Weights of a small multi-label image tagger: 3.25M parameters, adamw at rate 0.0018.
Rows from block 2 of a small multi-label image tagger, named by matrix and row number. Rows with one number belong to one neuron. Each number is 500 + 25 x the weight over its row's rms, rounded and kept within 0 to 999. All counts start at 0. Numbers have three digits each. After the name is the row's rms in percent of the matrix's.
After each neuron's rows are labels from the 100 images, of 14976, where the neuron reaches its highest value: "strongest on" is what is common among them. Only what is clearly more common there than usual is listed. The data: photos of plants and fungi (iNaturalist). In brackets: how many of the 100, against the usual share in percent.
# fc1: MLP up (model.blocks.2.mlp.fc1.weight, 640x160), inputs 80-159
# fc2: MLP down (model.blocks.2.mlp.fc2.weight, 160x640, transposed), outputs 80-159

fc1.516 107:475539555509489525473484517489491539498518487511522524518529497471491510510477486510506535502518516527456497456496535528402509499504526477457511511526495463513518467518499476503468473479487531476483503472497490515493515537543531485503484489
fc2.516 108:497507500506467545489532524457475474484466491450551433531470532501479487500505521446470480435510527503511512497500510472522479465493478501527511478506470534508533499460453503478524486480549461485487485472500517528501494485518511527523541492
strongest on: class Liliopsida (25 vs 9.4)

fc1.52 101:466523560460471498489514483514518520510484485523469519549466512470477494453495507513501528485471435490510522448464520474533531509509504510509535519521497534482505473454470511524500480550543467504540480496468461507482446474485529483482523496
fc2.52 108:534463508494455504475496518496473481540524463517441517503488523499482536495523458493430480501494504466517448490530482527531501502520511552514512538520502508510495484512552496488516518537499467472487486471501473495472514470487490512453536540
strongest on: class: Liliopsida (30 vs 9.4); order Asparagales (27 vs 4.4); family: Asparagaceae (27 vs 2.5)

fc1.391 089:515480498483501482520485494469516515484492491510502477507526473527507516494511536511496517507449435509476578527495529473511517497518453522484517439522478485470466484465474505487514505520492503536481494533537497474491517486500500492493464456
fc2.391 091:485500520469491458464444502488501524480495492493478500507503486479479558520477500520494502513491508540480468474478518502539473519459502529512510483518508501489493497535543520501497489530513496515542469500478510538474467516440501511430495474
strongest on: kingdom Fungi (43 vs 3.5); phylum Basidiomycota (40 vs 2.1); class Agaricomycetes (40 vs 2.1); order: Polyporales (29 vs 1.3)

fc1.614 101:524533514516488495470500536494520523457511480517504508455508441519518504520474533511522471509501492494525516539496507517445471533464478498516454489483474461502527465499502507492513492492495555512509493534488557482505528545465503503471454434
fc2.614 129:490514468481528468498456487492533476467533493492490505465449476484499500463449480525513507481501535517481501481507499507513503535556537524513493490534478520502532500522523472492458502491522498475523444449492516509511480488494518527492471472
strongest on: order Pinales (31 vs 2.8); class Pinopsida (31 vs 2.8); family: Pinaceae (28 vs 1.8)

fc1.424 090:508523519490473524464484552450494505496486479498479450541468519493477519546513519523512496459476453457497510486492516498518488485502458499495504500477493512483490461505551535507546475520512512477483514494532517461519485488497495493456524548
fc2.424 083:499531485499514481519536470475516485528495514524497491520523472472490481485534515543532467480507522497474523501486465484540488454515497509515487516559490556486481480523508477460480500502550460545520511482479533519470432538477505512481515502
strongest on: phylum Basidiomycota (46 vs 2.1); class Agaricomycetes (46 vs 2.1); order Polyporales (38 vs 1.3)

fc1.272 115:509567490512491501504476521506515548486511507481488524469511453509476523480486541519506533511493477532534492526505535542485444549517495526490480531478503509481512509495547472484471508516448533433490496485476557472499515510456496494498499460
fc2.272 118:465494473518509442498479477485514487484499453509523563493479468510490534465455496538450533477501555477482475487474478450528493512550539504495514480525496495471481487472475537525496498503482488530544457523500487506489491522480508523512515523
strongest on: order Pinales (25 vs 2.8); class Pinopsida (25 vs 2.8)

fc1.180 110:479519554482539508521518479514529566475488524490526531488537511508500468532495509519507534505499512455529506503477493473449498486462497484450462482493503461492487537492488503468503438490497547528489539528498540482498487528464465482507496527
fc2.180 127:489525497518514537524561481483497521476500525447493474510531496519505513528520556528458528519534527492570526487488525517477506494486516540451512501466512491476528530484487506509542513513459526472486510512518519515488501543503467478514504469
strongest on: class Polypodiopsida (30 vs 4.2); order Polypodiales (25 vs 3.3); text has "fern" (25 vs 3.1)

fc1.478 109:526472501462515465517465491512489465503520526523467497499481516516507509511545493510516516521453461485476528511509510438536518511526491512543521505499493540493538535482497515468475498522528487476528523501538503493476490475470476520491443456
fc2.478 098:512495528421497530485504505491492455479448569511509427465476497481467476477509519493493501461510484523504512517504499471457498548477476483523493487541534507512523498490493494497496495495510496521519499479505533537553558464512527492524502462
strongest on: text has "common" (26 vs 6.6)

fc1.517 102:512531485522510520512510488513491483477472541479484445522512469519526492521532503523497502511460505536508505502516523547443505482517520496448482514445505455457548525527521495496528487505469495479475492484529519495497523491515490491518496466
fc2.517 108:488504533504491527453445542482472503484502502494519503506479538488475519536468505543509518439509479502531499474488491525501448500480508499511499503496484501551489492487528474499504469503538523489507516478477522492500451487497508498494515524
strongest on: order Asterales (31 vs 11.2); family: Asteraceae (31 vs 10.9)

fc1.68 086:498488530514490492490482514475485484497504466516522464491478475491481480493468534515539507492507459495498569455461483474503495563520448510538468483493502520475480476461480527524543469518520537510559513518519509462528492516460511505494497452
fc2.68 077:506522528504504520470492536519488522466519457461496471488518489519526549537517515557518490520477496537482460485529516532457477469434525472449500496496505518484531527551547522503499517522498509483471484477494521488466503548492512498492483482
strongest on: kingdom Fungi (26 vs 3.5)

fc1.231 092:483497484464492500435484512458490492495489487496446522489489482502506521518513505507504489489497453491483523511499525551486458513523544532528515495498476522480514464490527515500512526527473507496529505501474478479508507514490454464480492517
fc2.231 084:486487510514537455511448451498502513544487490480484542487530513500486492493458474539538493489490489489501489504463462508523524515553479530532477493503508516514479521560523543488464467510533493518498537497525526509502472481437491507444518479
strongest on: order Asparagales (36 vs 4.4); family: Asparagaceae (36 vs 2.5); text has "yucca" (30 vs 1)

fc1.612 115:467507533475499503502492512516513534472485533531558531501513505508478498525461485507515531478483498516469490474471451505423503482461527456450469509544558434505513480519539475511501468509462520534515505478461484490519527496491536479483511511
fc2.612 107:522515461487503518526511489438503479463489518495533438456466473477482503534479529480486501471555535552517533491496481479502512520481497494539525488515508510502523476490465477512479492483515505490475493498547555549507477509487487533514496439
strongest on: order Rosales (28 vs 6.6); family: Rosaceae (27 vs 5.6)

fc1.554 101:520465497500461494456521522509465474517500526491490474498473516538524501501514506505516482469501466472499509501477455509513489531494450465488497509492514465518476519476524539520554459527486504493487496485514508437506541471489484501463500509
fc2.554 108:482532478500498535503567497480473441548458528481525443491518490492490487522539519509491479473555535526521493502513506495508472477543463473502492535503518531507475505500486509506520482482510471451481477483480553521486449528512499506511548490
strongest on: order Caryophyllales (36 vs 7.7); family: Cactaceae (32 vs 3.3)

fc1.596 107:507480523484505478481454540457489506518484485543493497474507501497506522526525481512502495517434508539473476549470530471512464506485499515523512468523492512484513472542511552551483499506507508541511541523534522513498528542479510526508470484
fc2.596 093:521468509507494527454552527532491481495493529474512438493517442513467505495495546455472529553564517499522509507507506524492510538472495502449510515499522441457504471522494466525506503507454515505554473515475502513540516542528518487521487484
strongest on: order Asterales (28 vs 11.2); family: Asteraceae (28 vs 10.9)

fc1.57 099:483505494522489520494494466516481487518541470528512543459486488539438506494476485518503523470512484455520526501532453504526509523545455498538517542463500511502486532461513456514487495525547493467508479541446495513520476502467495497495519524
fc2.57 090:502468533478511507497510501530489526469486532515524511454489506477553472521473467570525475490543538483514520518501459521492503521469539501506496523518515463498524527491534449488473482446456558482536562502501507499500520492522506508528522508
strongest on: order Lamiales (31 vs 7.4)

fc1.374 111:485507526499512520518520468488516566448493525509526536472524503506501495545507511511499522493510513466549500481488487487463479475488492511470483466487479468490467530512521512460485467487508525501496550528500537513493482538461478490505498516
fc2.374 127:490507512507517518521545482497488536476502535453488468522522522504519520531507541521451541518526502485590519492478517519476524491479512535457495496500506479486511535496491497522536505518459535492475515504528522515487503517502478475511493467
strongest on: class Polypodiopsida (35 vs 4.2); text has "fern" (32 vs 3.1); order Polypodiales (28 vs 3.3)

fc1.427 102:456527507480536517494506511500478505518458506456530503535524501499527447507504545530567451486495439491497554460528484521492482519491520469491464518504518504535520463451495502502475463490538508499470464483476505517508493497545503498500538473
fc2.427 113:492474525478508465474484500535468518481505512526490497503522529482509502517507481512478541516495527544511496523431509463492478559473493519479464495549553494514489511533477525555489503505465517521531493490481453526483507460518549484541469476
strongest on: order Asparagales (25 vs 4.4); family: Asparagaceae (25 vs 2.5); class: Liliopsida (25 vs 9.4)

fc1.40 110:481494542459473536461493540514500505481475479529481495532475517504548535512528515514512502505500513536464506472539516543429518493472533498444471540497469477495538515494533500526480458499483485510453472472493460510473512484540497494503489544
fc2.40 103:559485483492517489482475492523487462490503539509537476478516535494479506501485473523510495463510577488528497508483489438512484497461455499489474464526533497518452508533500581534534509512525490468512478539490496518509476471493498480485464514
strongest on: order Asparagales (38 vs 4.4); family: Asparagaceae (37 vs 2.5); text has "yucca" (33 vs 1)

fc1.445 084:505494495521467491486499509482488501472488498499533480517479492490468504485493553506532506449493466521485552491513502490507533532513447476510536487485497492446465464479486530552505463499494501530535495542497520452521498502479536520473518461
fc2.445 080:492505527488463462479472507513483485467534480495490515496498494457487531532535493537447540516520500515488457473481524498528502505455497478503524474533523517501494514538469541534477538526516498501511512497489476528415452514493527483502504466
strongest on: kingdom Fungi (34 vs 3.5); class Agaricomycetes (29 vs 2.1); phylum Basidiomycota (29 vs 2.1)

fc1.590 107:491487474487511505469495518508459488528430481525448511542497552506539519541515487516499487520448541516504483499512526535521525529510454525471531502469498496490474518493494532558506492494511484506505477530501475512448478527493509505492522537
fc2.590 099:485505513496504513514486500480527479489541461527528502516488499531490487524480490536522510504504488478451492500524477476527479483508515493535513482467481519548519528509509463472506463485565514549512517543512506474494475524484458516505462526
strongest on: order Caryophyllales (55 vs 7.7); family: Cactaceae (55 vs 3.3); text has "cactus" (35 vs 2)

fc1.483 092:500517506462469499502553471451518496519518515547471534541502490493481496454503521526524515481472462493496554506498481489534494513522480493535527521509507530478489485485495486502494499524495464534516479509487496509490457501484510485498511490
fc2.483 101:534473500481439468468468521499501525457520476466499500492501489482486529498510495517417539541502474508509499517491502505516510521465481519498541512493510465525509485476473511524524539568478492502504453489487485504494507467521489506475484487
strongest on: kingdom Fungi (33 vs 3.5)

fc1.521 090:484515492464501493513531472495525510511551505560522525501474478499532488474488505525534515512468470508463573483525476436525503510516470467523495486509509518482503499457472512493526503529507487552514496522519477482514476504516490506482484483
fc2.521 094:485526490473501491477476507466468547487485467444507475494542504488514538546514510543501492529449449541483506537515496523484487506460496534478531482465507469502514462519513489513504500554478510492495489515488511518518525502476478487444494476
strongest on: phylum Basidiomycota (31 vs 2.1); class Agaricomycetes (31 vs 2.1); order Polyporales (26 vs 1.3)

fc1.447 081:475598480484485524502472466492526519546512501478489551528497529500507474470531483525556473472465483527468533494529509520491513500526490495503535494456509501490512468511476520500485485478510476519472495453479494497479478514494497509490530516
fc2.447 092:495488540482497484475513515521497494477465482513550472511505537472465504494473479522493535474510469501512526535462529503509498498510476462531500506491505539550501495469472521538494460521513486491514481478445480554513490468537531505523484485
strongest on: class Liliopsida (25 vs 9.4)

fc1.378 090:541509514503475493505488502453510506491512497537543498497520459476470507503488506508510507466489477511472571494511501490514542551528420471490497502489520449472502474479494512521513502507471519528494513522532492458550511503509507493483497429
fc2.378 092:481504515492503444485456495505488498482518472491498507512518496442484526522512512523488532547487485553470470482477533506508506502471476508494527477539521470503483479561513520534484524539492499476525486506459513525466492519458538489462474460
strongest on: phylum Basidiomycota (36 vs 2.1); class Agaricomycetes (36 vs 2.1); kingdom Fungi (36 vs 3.5); order: Polyporales (25 vs 1.3)

fc1.511 094:482514527474510493505500470532527544518540517510462541488510505499488487475508479510502503550518507480476520481498499464534529480497456501476512503497528467516452491509485509503460462502501484538518499534520511531500475519507490472502470497
fc2.511 090:515506512491509521516569520471458565489484527466500460519507498517486538526507531546486509497504526482558520508505521501505463502467539544461517497469503480486538500504517521467543511506473514492510491527523522503538509541505476513499511497
strongest on: class Polypodiopsida (25 vs 4.2)

fc1.202 100:501514515513463521489523484473536482508488507478512447559485496467529478490536517513534471491477506529488504483474558526489538495516482504498519508497490449507489457540480493551523480473475522500509532462479495517498477482525550483512495488
fc2.202 102:484500480472527478487452476467494500497531508486459548471483505522463493498487462432486483478487509469472510503457502496534482434519509542529503499514488495519476455501492533488491534496520467514471535511527548519521520498448460493493489516
strongest on: order Caryophyllales (33 vs 7.7); family: Cactaceae (29 vs 3.3)

fc1.568 093:484521462459492487484485499478526525512499504505495504461497454487555506496476538512536501498481495527483517549508520522477441517506457510528502499462495496461518448508520515509527496534492546528518529517483561480520494505433527509474466477
fc2.568 101:507526478499537486481455528473500467499521463469472486485482485517489538507455494526534501498530526490497497491477477545510494463553537530466471486539475529503517501553551488478477507490540498458493469453508542490509448520469511507479475494
strongest on: order Pinales (29 vs 2.8); class Pinopsida (29 vs 2.8); family: Pinaceae (26 vs 1.8)

fc1.6 101:508531461501520508508505508477472544536463524488499526534524507528515492517500543532537496513482417519481556512537536512467479525537543514464463495456518518466561491499521462481486479514488508499512485491479527460518482489494466473487513473
fc2.6 105:474487489511497499495469491509508527500474510524485531534503528525500529503496474508490514510480500491483444475492463491485523499510538543468503533525508468473491513506514454521492516508483472496491486497507477497473501420499507480486495527
strongest on: class Liliopsida (26 vs 9.4)

fc1.573 087:510488506494482487499513498516468518487544496555508490483457471522461512486482530519513522471486459458509563503515461457493499536517432522524502497479492492517476485455504510495545488529510499520523500538467513449516485489466511532470472462
fc2.573 076:512534509489473501465523531476484497477496478478510476509501464475500547540506548566522506489485474529497494464530518534485458502444494477479516495484509505474494489528547514502523514532478516475504497516473540481502475543467502491459499497
strongest on: kingdom Fungi (48 vs 3.5); class Agaricomycetes (39 vs 2.1); phylum Basidiomycota (39 vs 2.1); order: Polyporales (28 vs 1.3)

fc1.132 094:462532474485512490512485469539505503497518524479520542480523492505514473513493490538530516501518464513519595514503505554475502503520507461468501505518521470481536532509495453526490482487493528530459490502477508499486502483528485468537502479
fc2.132 115:504532510513487554490499517500499496465513512467541473496481495502475491521500530540512506477533470502498518477521511520465500488498483438477483490482487476521532505483480463484489518499515537502498511470482539471519485512535514502519480476
strongest on: order Asterales (43 vs 11.2); family: Asteraceae (43 vs 10.9)

fc1.84 114:509518529464487551496551467516496476498526511518508487517533479446486492488483477517501514524524507477485506473485474476469558481489481528484487553525523490515486526462476442500509497515474473465504501448460469513487478473549486428503500529
fc2.84 106:529465521483519492450507516503472454532513505487452471481516483483493515526505513476499496534506544505516505532492530522494489525518495507484467521510555550488557472551542563531440495503478490452528524520518497548542508517497511529496460473
strongest on: class Liliopsida (26 vs 9.4)

fc1.165 089:515489508488495477486522514495499503487500493502504465493475511537502522505507531492506484479506426491487559527501488469518489485456456508499492466461474461505472498468479530507559458524487499512512519540462487448510507476484488510470468517
fc2.165 093:482517534501514494471513517493451463528493489492501475510536506483507513566508491534502492493513502490538464493455504519502467485492516492502482524533514521489500537539506545517497534507502483484511551484523523497442448526486508469492519454
strongest on: kingdom Fungi (37 vs 3.5)

fc1.613 111:519510487501526494520525479525493491489546544506480511494519461474551476526515480535492492509490529516501548522524525530465504489517517489464498502478498459454534516530502517513507510498487520556482473532524496515471514504532482481528479465
fc2.613 125:474541495524515539475453500478485523517501505474516526502521524489506529541490504570529492458498482498526495464503486541457468489508498485483470508491517500527497504502530475491499471492501531491482543476513544457487489528510499469492526496
strongest on: family: Asteraceae (29 vs 10.9); order: Asterales (29 vs 11.2); order Ranunculales (27 vs 4.2)

fc1.458 104:473492468503505498511472514523500486543486528495497495465501455494495475541559488522485487500482519528487499515531518531468517486516498449462487490453533469472499518523470506522489484466456484506473490505548525523501527510513499518526468475
fc2.458 104:513496523505517523454444543472446493495513505516508537481509525493462518513450494518511507442509496482545508496494465518515436511509520501515504516523480518546474476506538476505494472495536513500510500491481512483499462504488509513487513532
strongest on: text has "common" (26 vs 6.6); order Ranunculales (25 vs 4.2)

fc1.354 095:504489488506480469460464562460481460535441502506494492479517510496469505501502505524521464485476477508489485518477488463514487492509504513524506519490464479497503446478499465506501505525520480469537512519500565477510486481471499517484483510
fc2.354 081:467498496513565514554496500506435544501497499457465476494519495529498488536479492484503515521475470514528488523458498489448496525521522532453506464519521469510532519511484488510472510511491530501477499506542516524508556489494496500498528473
strongest on: order Asterales (27 vs 11.2); family: Asteraceae (27 vs 10.9)

fc1.348 112:447516496448497514465525481521491513532512500508509537496507513507456486456450497520494535505512472460501517475481466515500540477526522478466519540522549490530500478448486470507519465542493471493516491475454480499529496444512515455504528557
fc2.348 119:559489510479519485475481487510490462532502504516457471465500490505508486518513523515513488526499534496473456516530512498505512526506486496530488518535526525486544488551543534485472501487482449470519518487504507536492504491498476535502473462
strongest on: class Liliopsida (29 vs 9.4)

fc1.363 109:495513491527515542497470490522468548524490474513457529535507518498488544551505454518502541513495511513510501468516520517464514533536454489463491481506504494484467537487479507556520507510498508464527494514497477511429484512502527470502505490
fc2.363 102:476510474481488531488508507437519439498506523496507487464510451488468472509506516503514494500535531539483511501497505514506487502541504513535506521480508575504528498532500488482467475501516483512490502483536552495508488549508517538511501480
strongest on: order Lamiales (26 vs 7.4)

fc1.503 102:505529559447464543479521498460531540475503488504486484547485545503503501505504513520478483507470477490468525502500535493483501474465497504461505504494480472497501468526515523480515490513478477552491529515523506502498504502484505469483486565
fc2.503 106:502526473520511506511477471487526532477497552518485516495501470540517476494502522549538468500480498504460525536531459480494486495489511542507512476490456502471543490530522435475494498480533505553535531499499530488479505540481479502502490494
strongest on: class: Liliopsida (29 vs 9.4); order Asparagales (26 vs 4.4); family: Asparagaceae (25 vs 2.5)

fc1.109 102:499482503463509481501488492484478510567512493488518514472511499515505524520517466512497489477469450474490565490509484479518467478482438488508508480461525485521480484467485536516543484526518519540518507542498498488519512485499490488471472495
fc2.109 094:471492517516530477477473493492474481480511459445521482488542501468482505546496509513502498514505501521509465482465504513467494506520507535493484471507499480502470502539492561508483538511489524483509566520536546514495492523458512490459510448
strongest on: kingdom Fungi (41 vs 3.5); class Agaricomycetes (25 vs 2.1); phylum Basidiomycota (25 vs 2.1)

fc1.476 100:468510468484526486521488507494481477503442518487495447484507474497492518519526515522529486512455508543497510501505539560473507508551505478467473486518533491462547508515511476512484499482479504469476490466521546512503526493515506519518494459
fc2.476 103:515491520509496519450442538475466509479521492507515525482507517486459527510447494519491515458517475495527514498492473510515452503502518501513517496512479509553463481498523478506502484519528511495516503496469507487497469487503505497497501534
strongest on: family: Asteraceae (28 vs 10.9); order: Asterales (28 vs 11.2); order Ranunculales (25 vs 4.2)

fc1.115 108:488476490493489482492518502478528549502463510494473499547519496472574485499528481504517499506462512551502494479461526492504525511468497500474512480515472501471478478552479558534531466501500496557485474502537492482460485490496510470484523502
fc2.115 108:497517487507482560512513488470522515479495515543495497583498491511523486513489524539528476497474531496502475486525521512529469473502533531510509532484464498471525512506483422465531491426507487519514490483482489521464517522528484523536490525
strongest on: order Caryophyllales (64 vs 7.7); family: Cactaceae (62 vs 3.3); text has "cactus" (43 vs 2)

fc1.255 099:516534463554510509511491496516499502486513525484520494483530471501552495534518467555542443500501492544517551514542516585431514502505512483458493496481501475481542507525501492501483495485473531540454481482524538470505512504522489472523504475
fc2.255 143:481528490532489539497497507507476486478494508460530488502515492486510495542520534543525499485531482520525524487509519535455485492492490473471474490460501464537505503484496468504509487488491551488477521482498531493508497498531508472516501494
strongest on: order Asterales (36 vs 11.2); family: Asteraceae (36 vs 10.9)

fc1.474 134:477492487561494489476515501535473541506458506471519506510501526527543490510470489506517481455494497487549502512468477539466488544441486476511498486468498446508453500497476528532526486505526522517446483505517505467522468483469541525475545506
fc2.474 142:481485520486525525489483495541499527490482536507475494505509474504523479527518533531491507517504548531471458531517521488508486514476532506487496496482508514496530550504492477498489477433475520543517502485499470544464508504541487521560485462
strongest on: order Caryophyllales (64 vs 7.7); family: Cactaceae (62 vs 3.3); text has "cactus" (40 vs 2)

fc1.146 096:533518477509523501517487477543506526479532503498506513491523485476572491513520472539531486506490499515525540552507508493502510467506521521469505503462477475478510517539475508504485508489483499542486466516490491543471511488530478459545450484
fc2.146 107:483539469528501544468448476488518515519495475474509519510517516516508527525496515576523469476524488507489504478528473530469487490503468487486463513481506487508511506498530480468490481501520523502487549489497546447507491522488482461489522499
strongest on: order Ranunculales (29 vs 4.2); family: Papaveraceae (27 vs 1.2); text has "poppy" (25 vs 0.5)

fc1.7 113:518531545469450513486490515462534530472469484464526465543462504446505495461475543510502511461468493536470510431489557493496496520502492516549540502477471471491511447479511493505541484505503542490511490509511495509486470474517518505473508497
fc2.7 100:499455517477509488470478503508434517552498477505490515442502549474507475507522492529515482471456482516508516506473487517522482513461479501538519526502524508516492467499507528521475474524523488470473537501472468499496464461508508518460538504
strongest on: order Asparagales (36 vs 4.4); family: Asparagaceae (36 vs 2.5); text has "yucca" (28 vs 1)

fc1.185 120:476485534461492484492526484513495500535455496491495445570479540483514445492521542513496485511485517512485482527474506469523525493469517500507543500492496494540473489526476491521513461454494472521505528515519497535492484491483520537512522520
fc2.185 120:541511496471460500501529463478511463499522516527544507511509479495510472491462484560511489476529522476490542485480475493531501476498493453518484520522519488512475465504476510464545474451517482582519470516493509496517484532514467493532494528
strongest on: order Asterales (27 vs 11.2); family: Asteraceae (27 vs 10.9)

fc1.118 105:518553490532515531494490519483472539497476535484520494530550513491522512544489506516561457496464445487511565523523533517500503497506524519475476505473489466515529496488530480479491459491504569492530521489489540475538486474517477492487495492
fc2.118 111:461487479509483512463513504545488534531504489524488509539485527526491538538500471484459509504517520487480466456476514496485493537479513475446491545476524470463439523490469496538529458508450487515533507506512450485461485470497521494476517520
strongest on: class: Liliopsida (27 vs 9.4); order Asparagales (25 vs 4.4); family: Asparagaceae (25 vs 2.5)

fc1.293 098:534533477471504492525498520470553496464524512519493515491497418479537507487453476529486514522509490538469515491513508524450475487478509494504470480518492468486511449536535499485484502503477521552489482502516530497518530492497502520462459470
fc2.293 104:452531480486534479500427476486529523468469500476481521486485511512502500512480508549530479492471509528461480483464478482472529500515520539479481479519501477473518480500522476503463476497519502510484509452529541501468502464487527490473530510
strongest on: order Pinales (27 vs 2.8); class Pinopsida (27 vs 2.8); family: Pinaceae (26 vs 1.8)

fc1.562 114:484488507443522475462492520521499508496444549510481478487503497507500505554519503503521492479457533537456477479451503493447492501469484505466489495528549511520501451509538549521496467514475505519488502474506499508528519497463506503456527504
fc2.562 113:465513465502509533509501489482509492494442517493514517506505523521529508515450485538541501459495540505486472509479455518500498460492512506501487539554496503477472536516519454501525476446498507490468523460522521504460501482483521498510502523
strongest on: order Caryophyllales (68 vs 7.7); family: Cactaceae (68 vs 3.3); text has "cactus" (43 vs 2)

fc1.158 100:516491506515485493526508501469486519549500467510476483532530541531530498496566510508508486520426459512490491556489535486503494491537513522522511465487497547475497507529474502496484517539510493496481515522539500469469476524488488490515504459
fc2.158 093:505478507488514498484502480496491533494456538496521501490547475478477497503468491502521527499470527509492472532467512504479504490480471521488481505528539482498503513509482534523508481528483485523518483526491541527548542467463514473497480474
strongest on: order Asterales (27 vs 11.2); family: Asteraceae (27 vs 10.9)

fc1.262 089:502584487524503528519542491493508530506548498475488463507497464499508503515537521537501495507525522507497497490504502524478522465497478528472473469471503492475520511516485483477521514514471489470490498515511529460495522520492492463517501480
fc2.262 095:492509480509533495532489471494481454496473511475493482475550499530501482568531509563534468512454456512498546509543539540466519513508492526476500488450507471480527486476506480502507476494472524512468543516522525503504532504506471467507500488
strongest on: class Liliopsida (25 vs 9.4)

fc1.321 104:514484528476511483483463511495493529524497488492521503467526529501493492504491461509526491493464437485476580475520503453536526529492430437509503466480512471497486491464460544499520443496517493526514478515511491467520490510537483474488479487
fc2.321 113:445505504482489486510509510487491513507472501470490476502523490487483467542543532523495499551481512561472473510522534467477510498493494499472506485508517471434494473514467528507513505493442472490513486514542527515477498525512513510475471420
strongest on: text has "common" (26 vs 6.6)

fc1.323 102:473502485502492508483490499497496470528482504511467542499472533520501532504501505502506506502450501488511493488545508450539521508570510500511545507465530527478496506465527498506479488505529482486525486523451459498465458517461470521500511545
fc2.323 092:504488550453520477506483462471489470489559472531513483489464480471454506526456499511493530498506473459504509489512493479510488509519529505560517480515524515524517514501542491478493453525514523542526549497528518471520472505467482477528462503
strongest on: order Lamiales (30 vs 7.4)

fc1.623 095:519505469504468499440507481488473472524485501546534481503501508495461508521475513501523468469467473527486500536518503486542493525503464459540539507465492502482489485486499492525474459518515499526544501513435494507534507505476509520502471515
fc2.623 082:475499508474505478523561491512451514478484499438493477515499475510531490550542530412496499500487499510544528521457525496494476465495492541472516477451497489507479483493462529487529536478490525550487537537518516489508506515483501484491519507
strongest on: order Asterales (27 vs 11.2); family: Asteraceae (27 vs 10.9)

fc1.519 121:489488533520490522450509537521485545505520496514504469520511523501503513519518486500485486478504523503478507494479498505476496510461444490447491516472440437527456504500468540523532458500497476500440496518511486469505508510538508486483511534
fc2.519 108:489494501496471515572546480461495444499489521518561507512532452488473491511519506511458539515518513499493494500529512476491472490537529490496504529492531539499509524454491469466522483480488472529484479520518511527493498507504484511546486488
strongest on: order Caryophyllales (26 vs 7.7)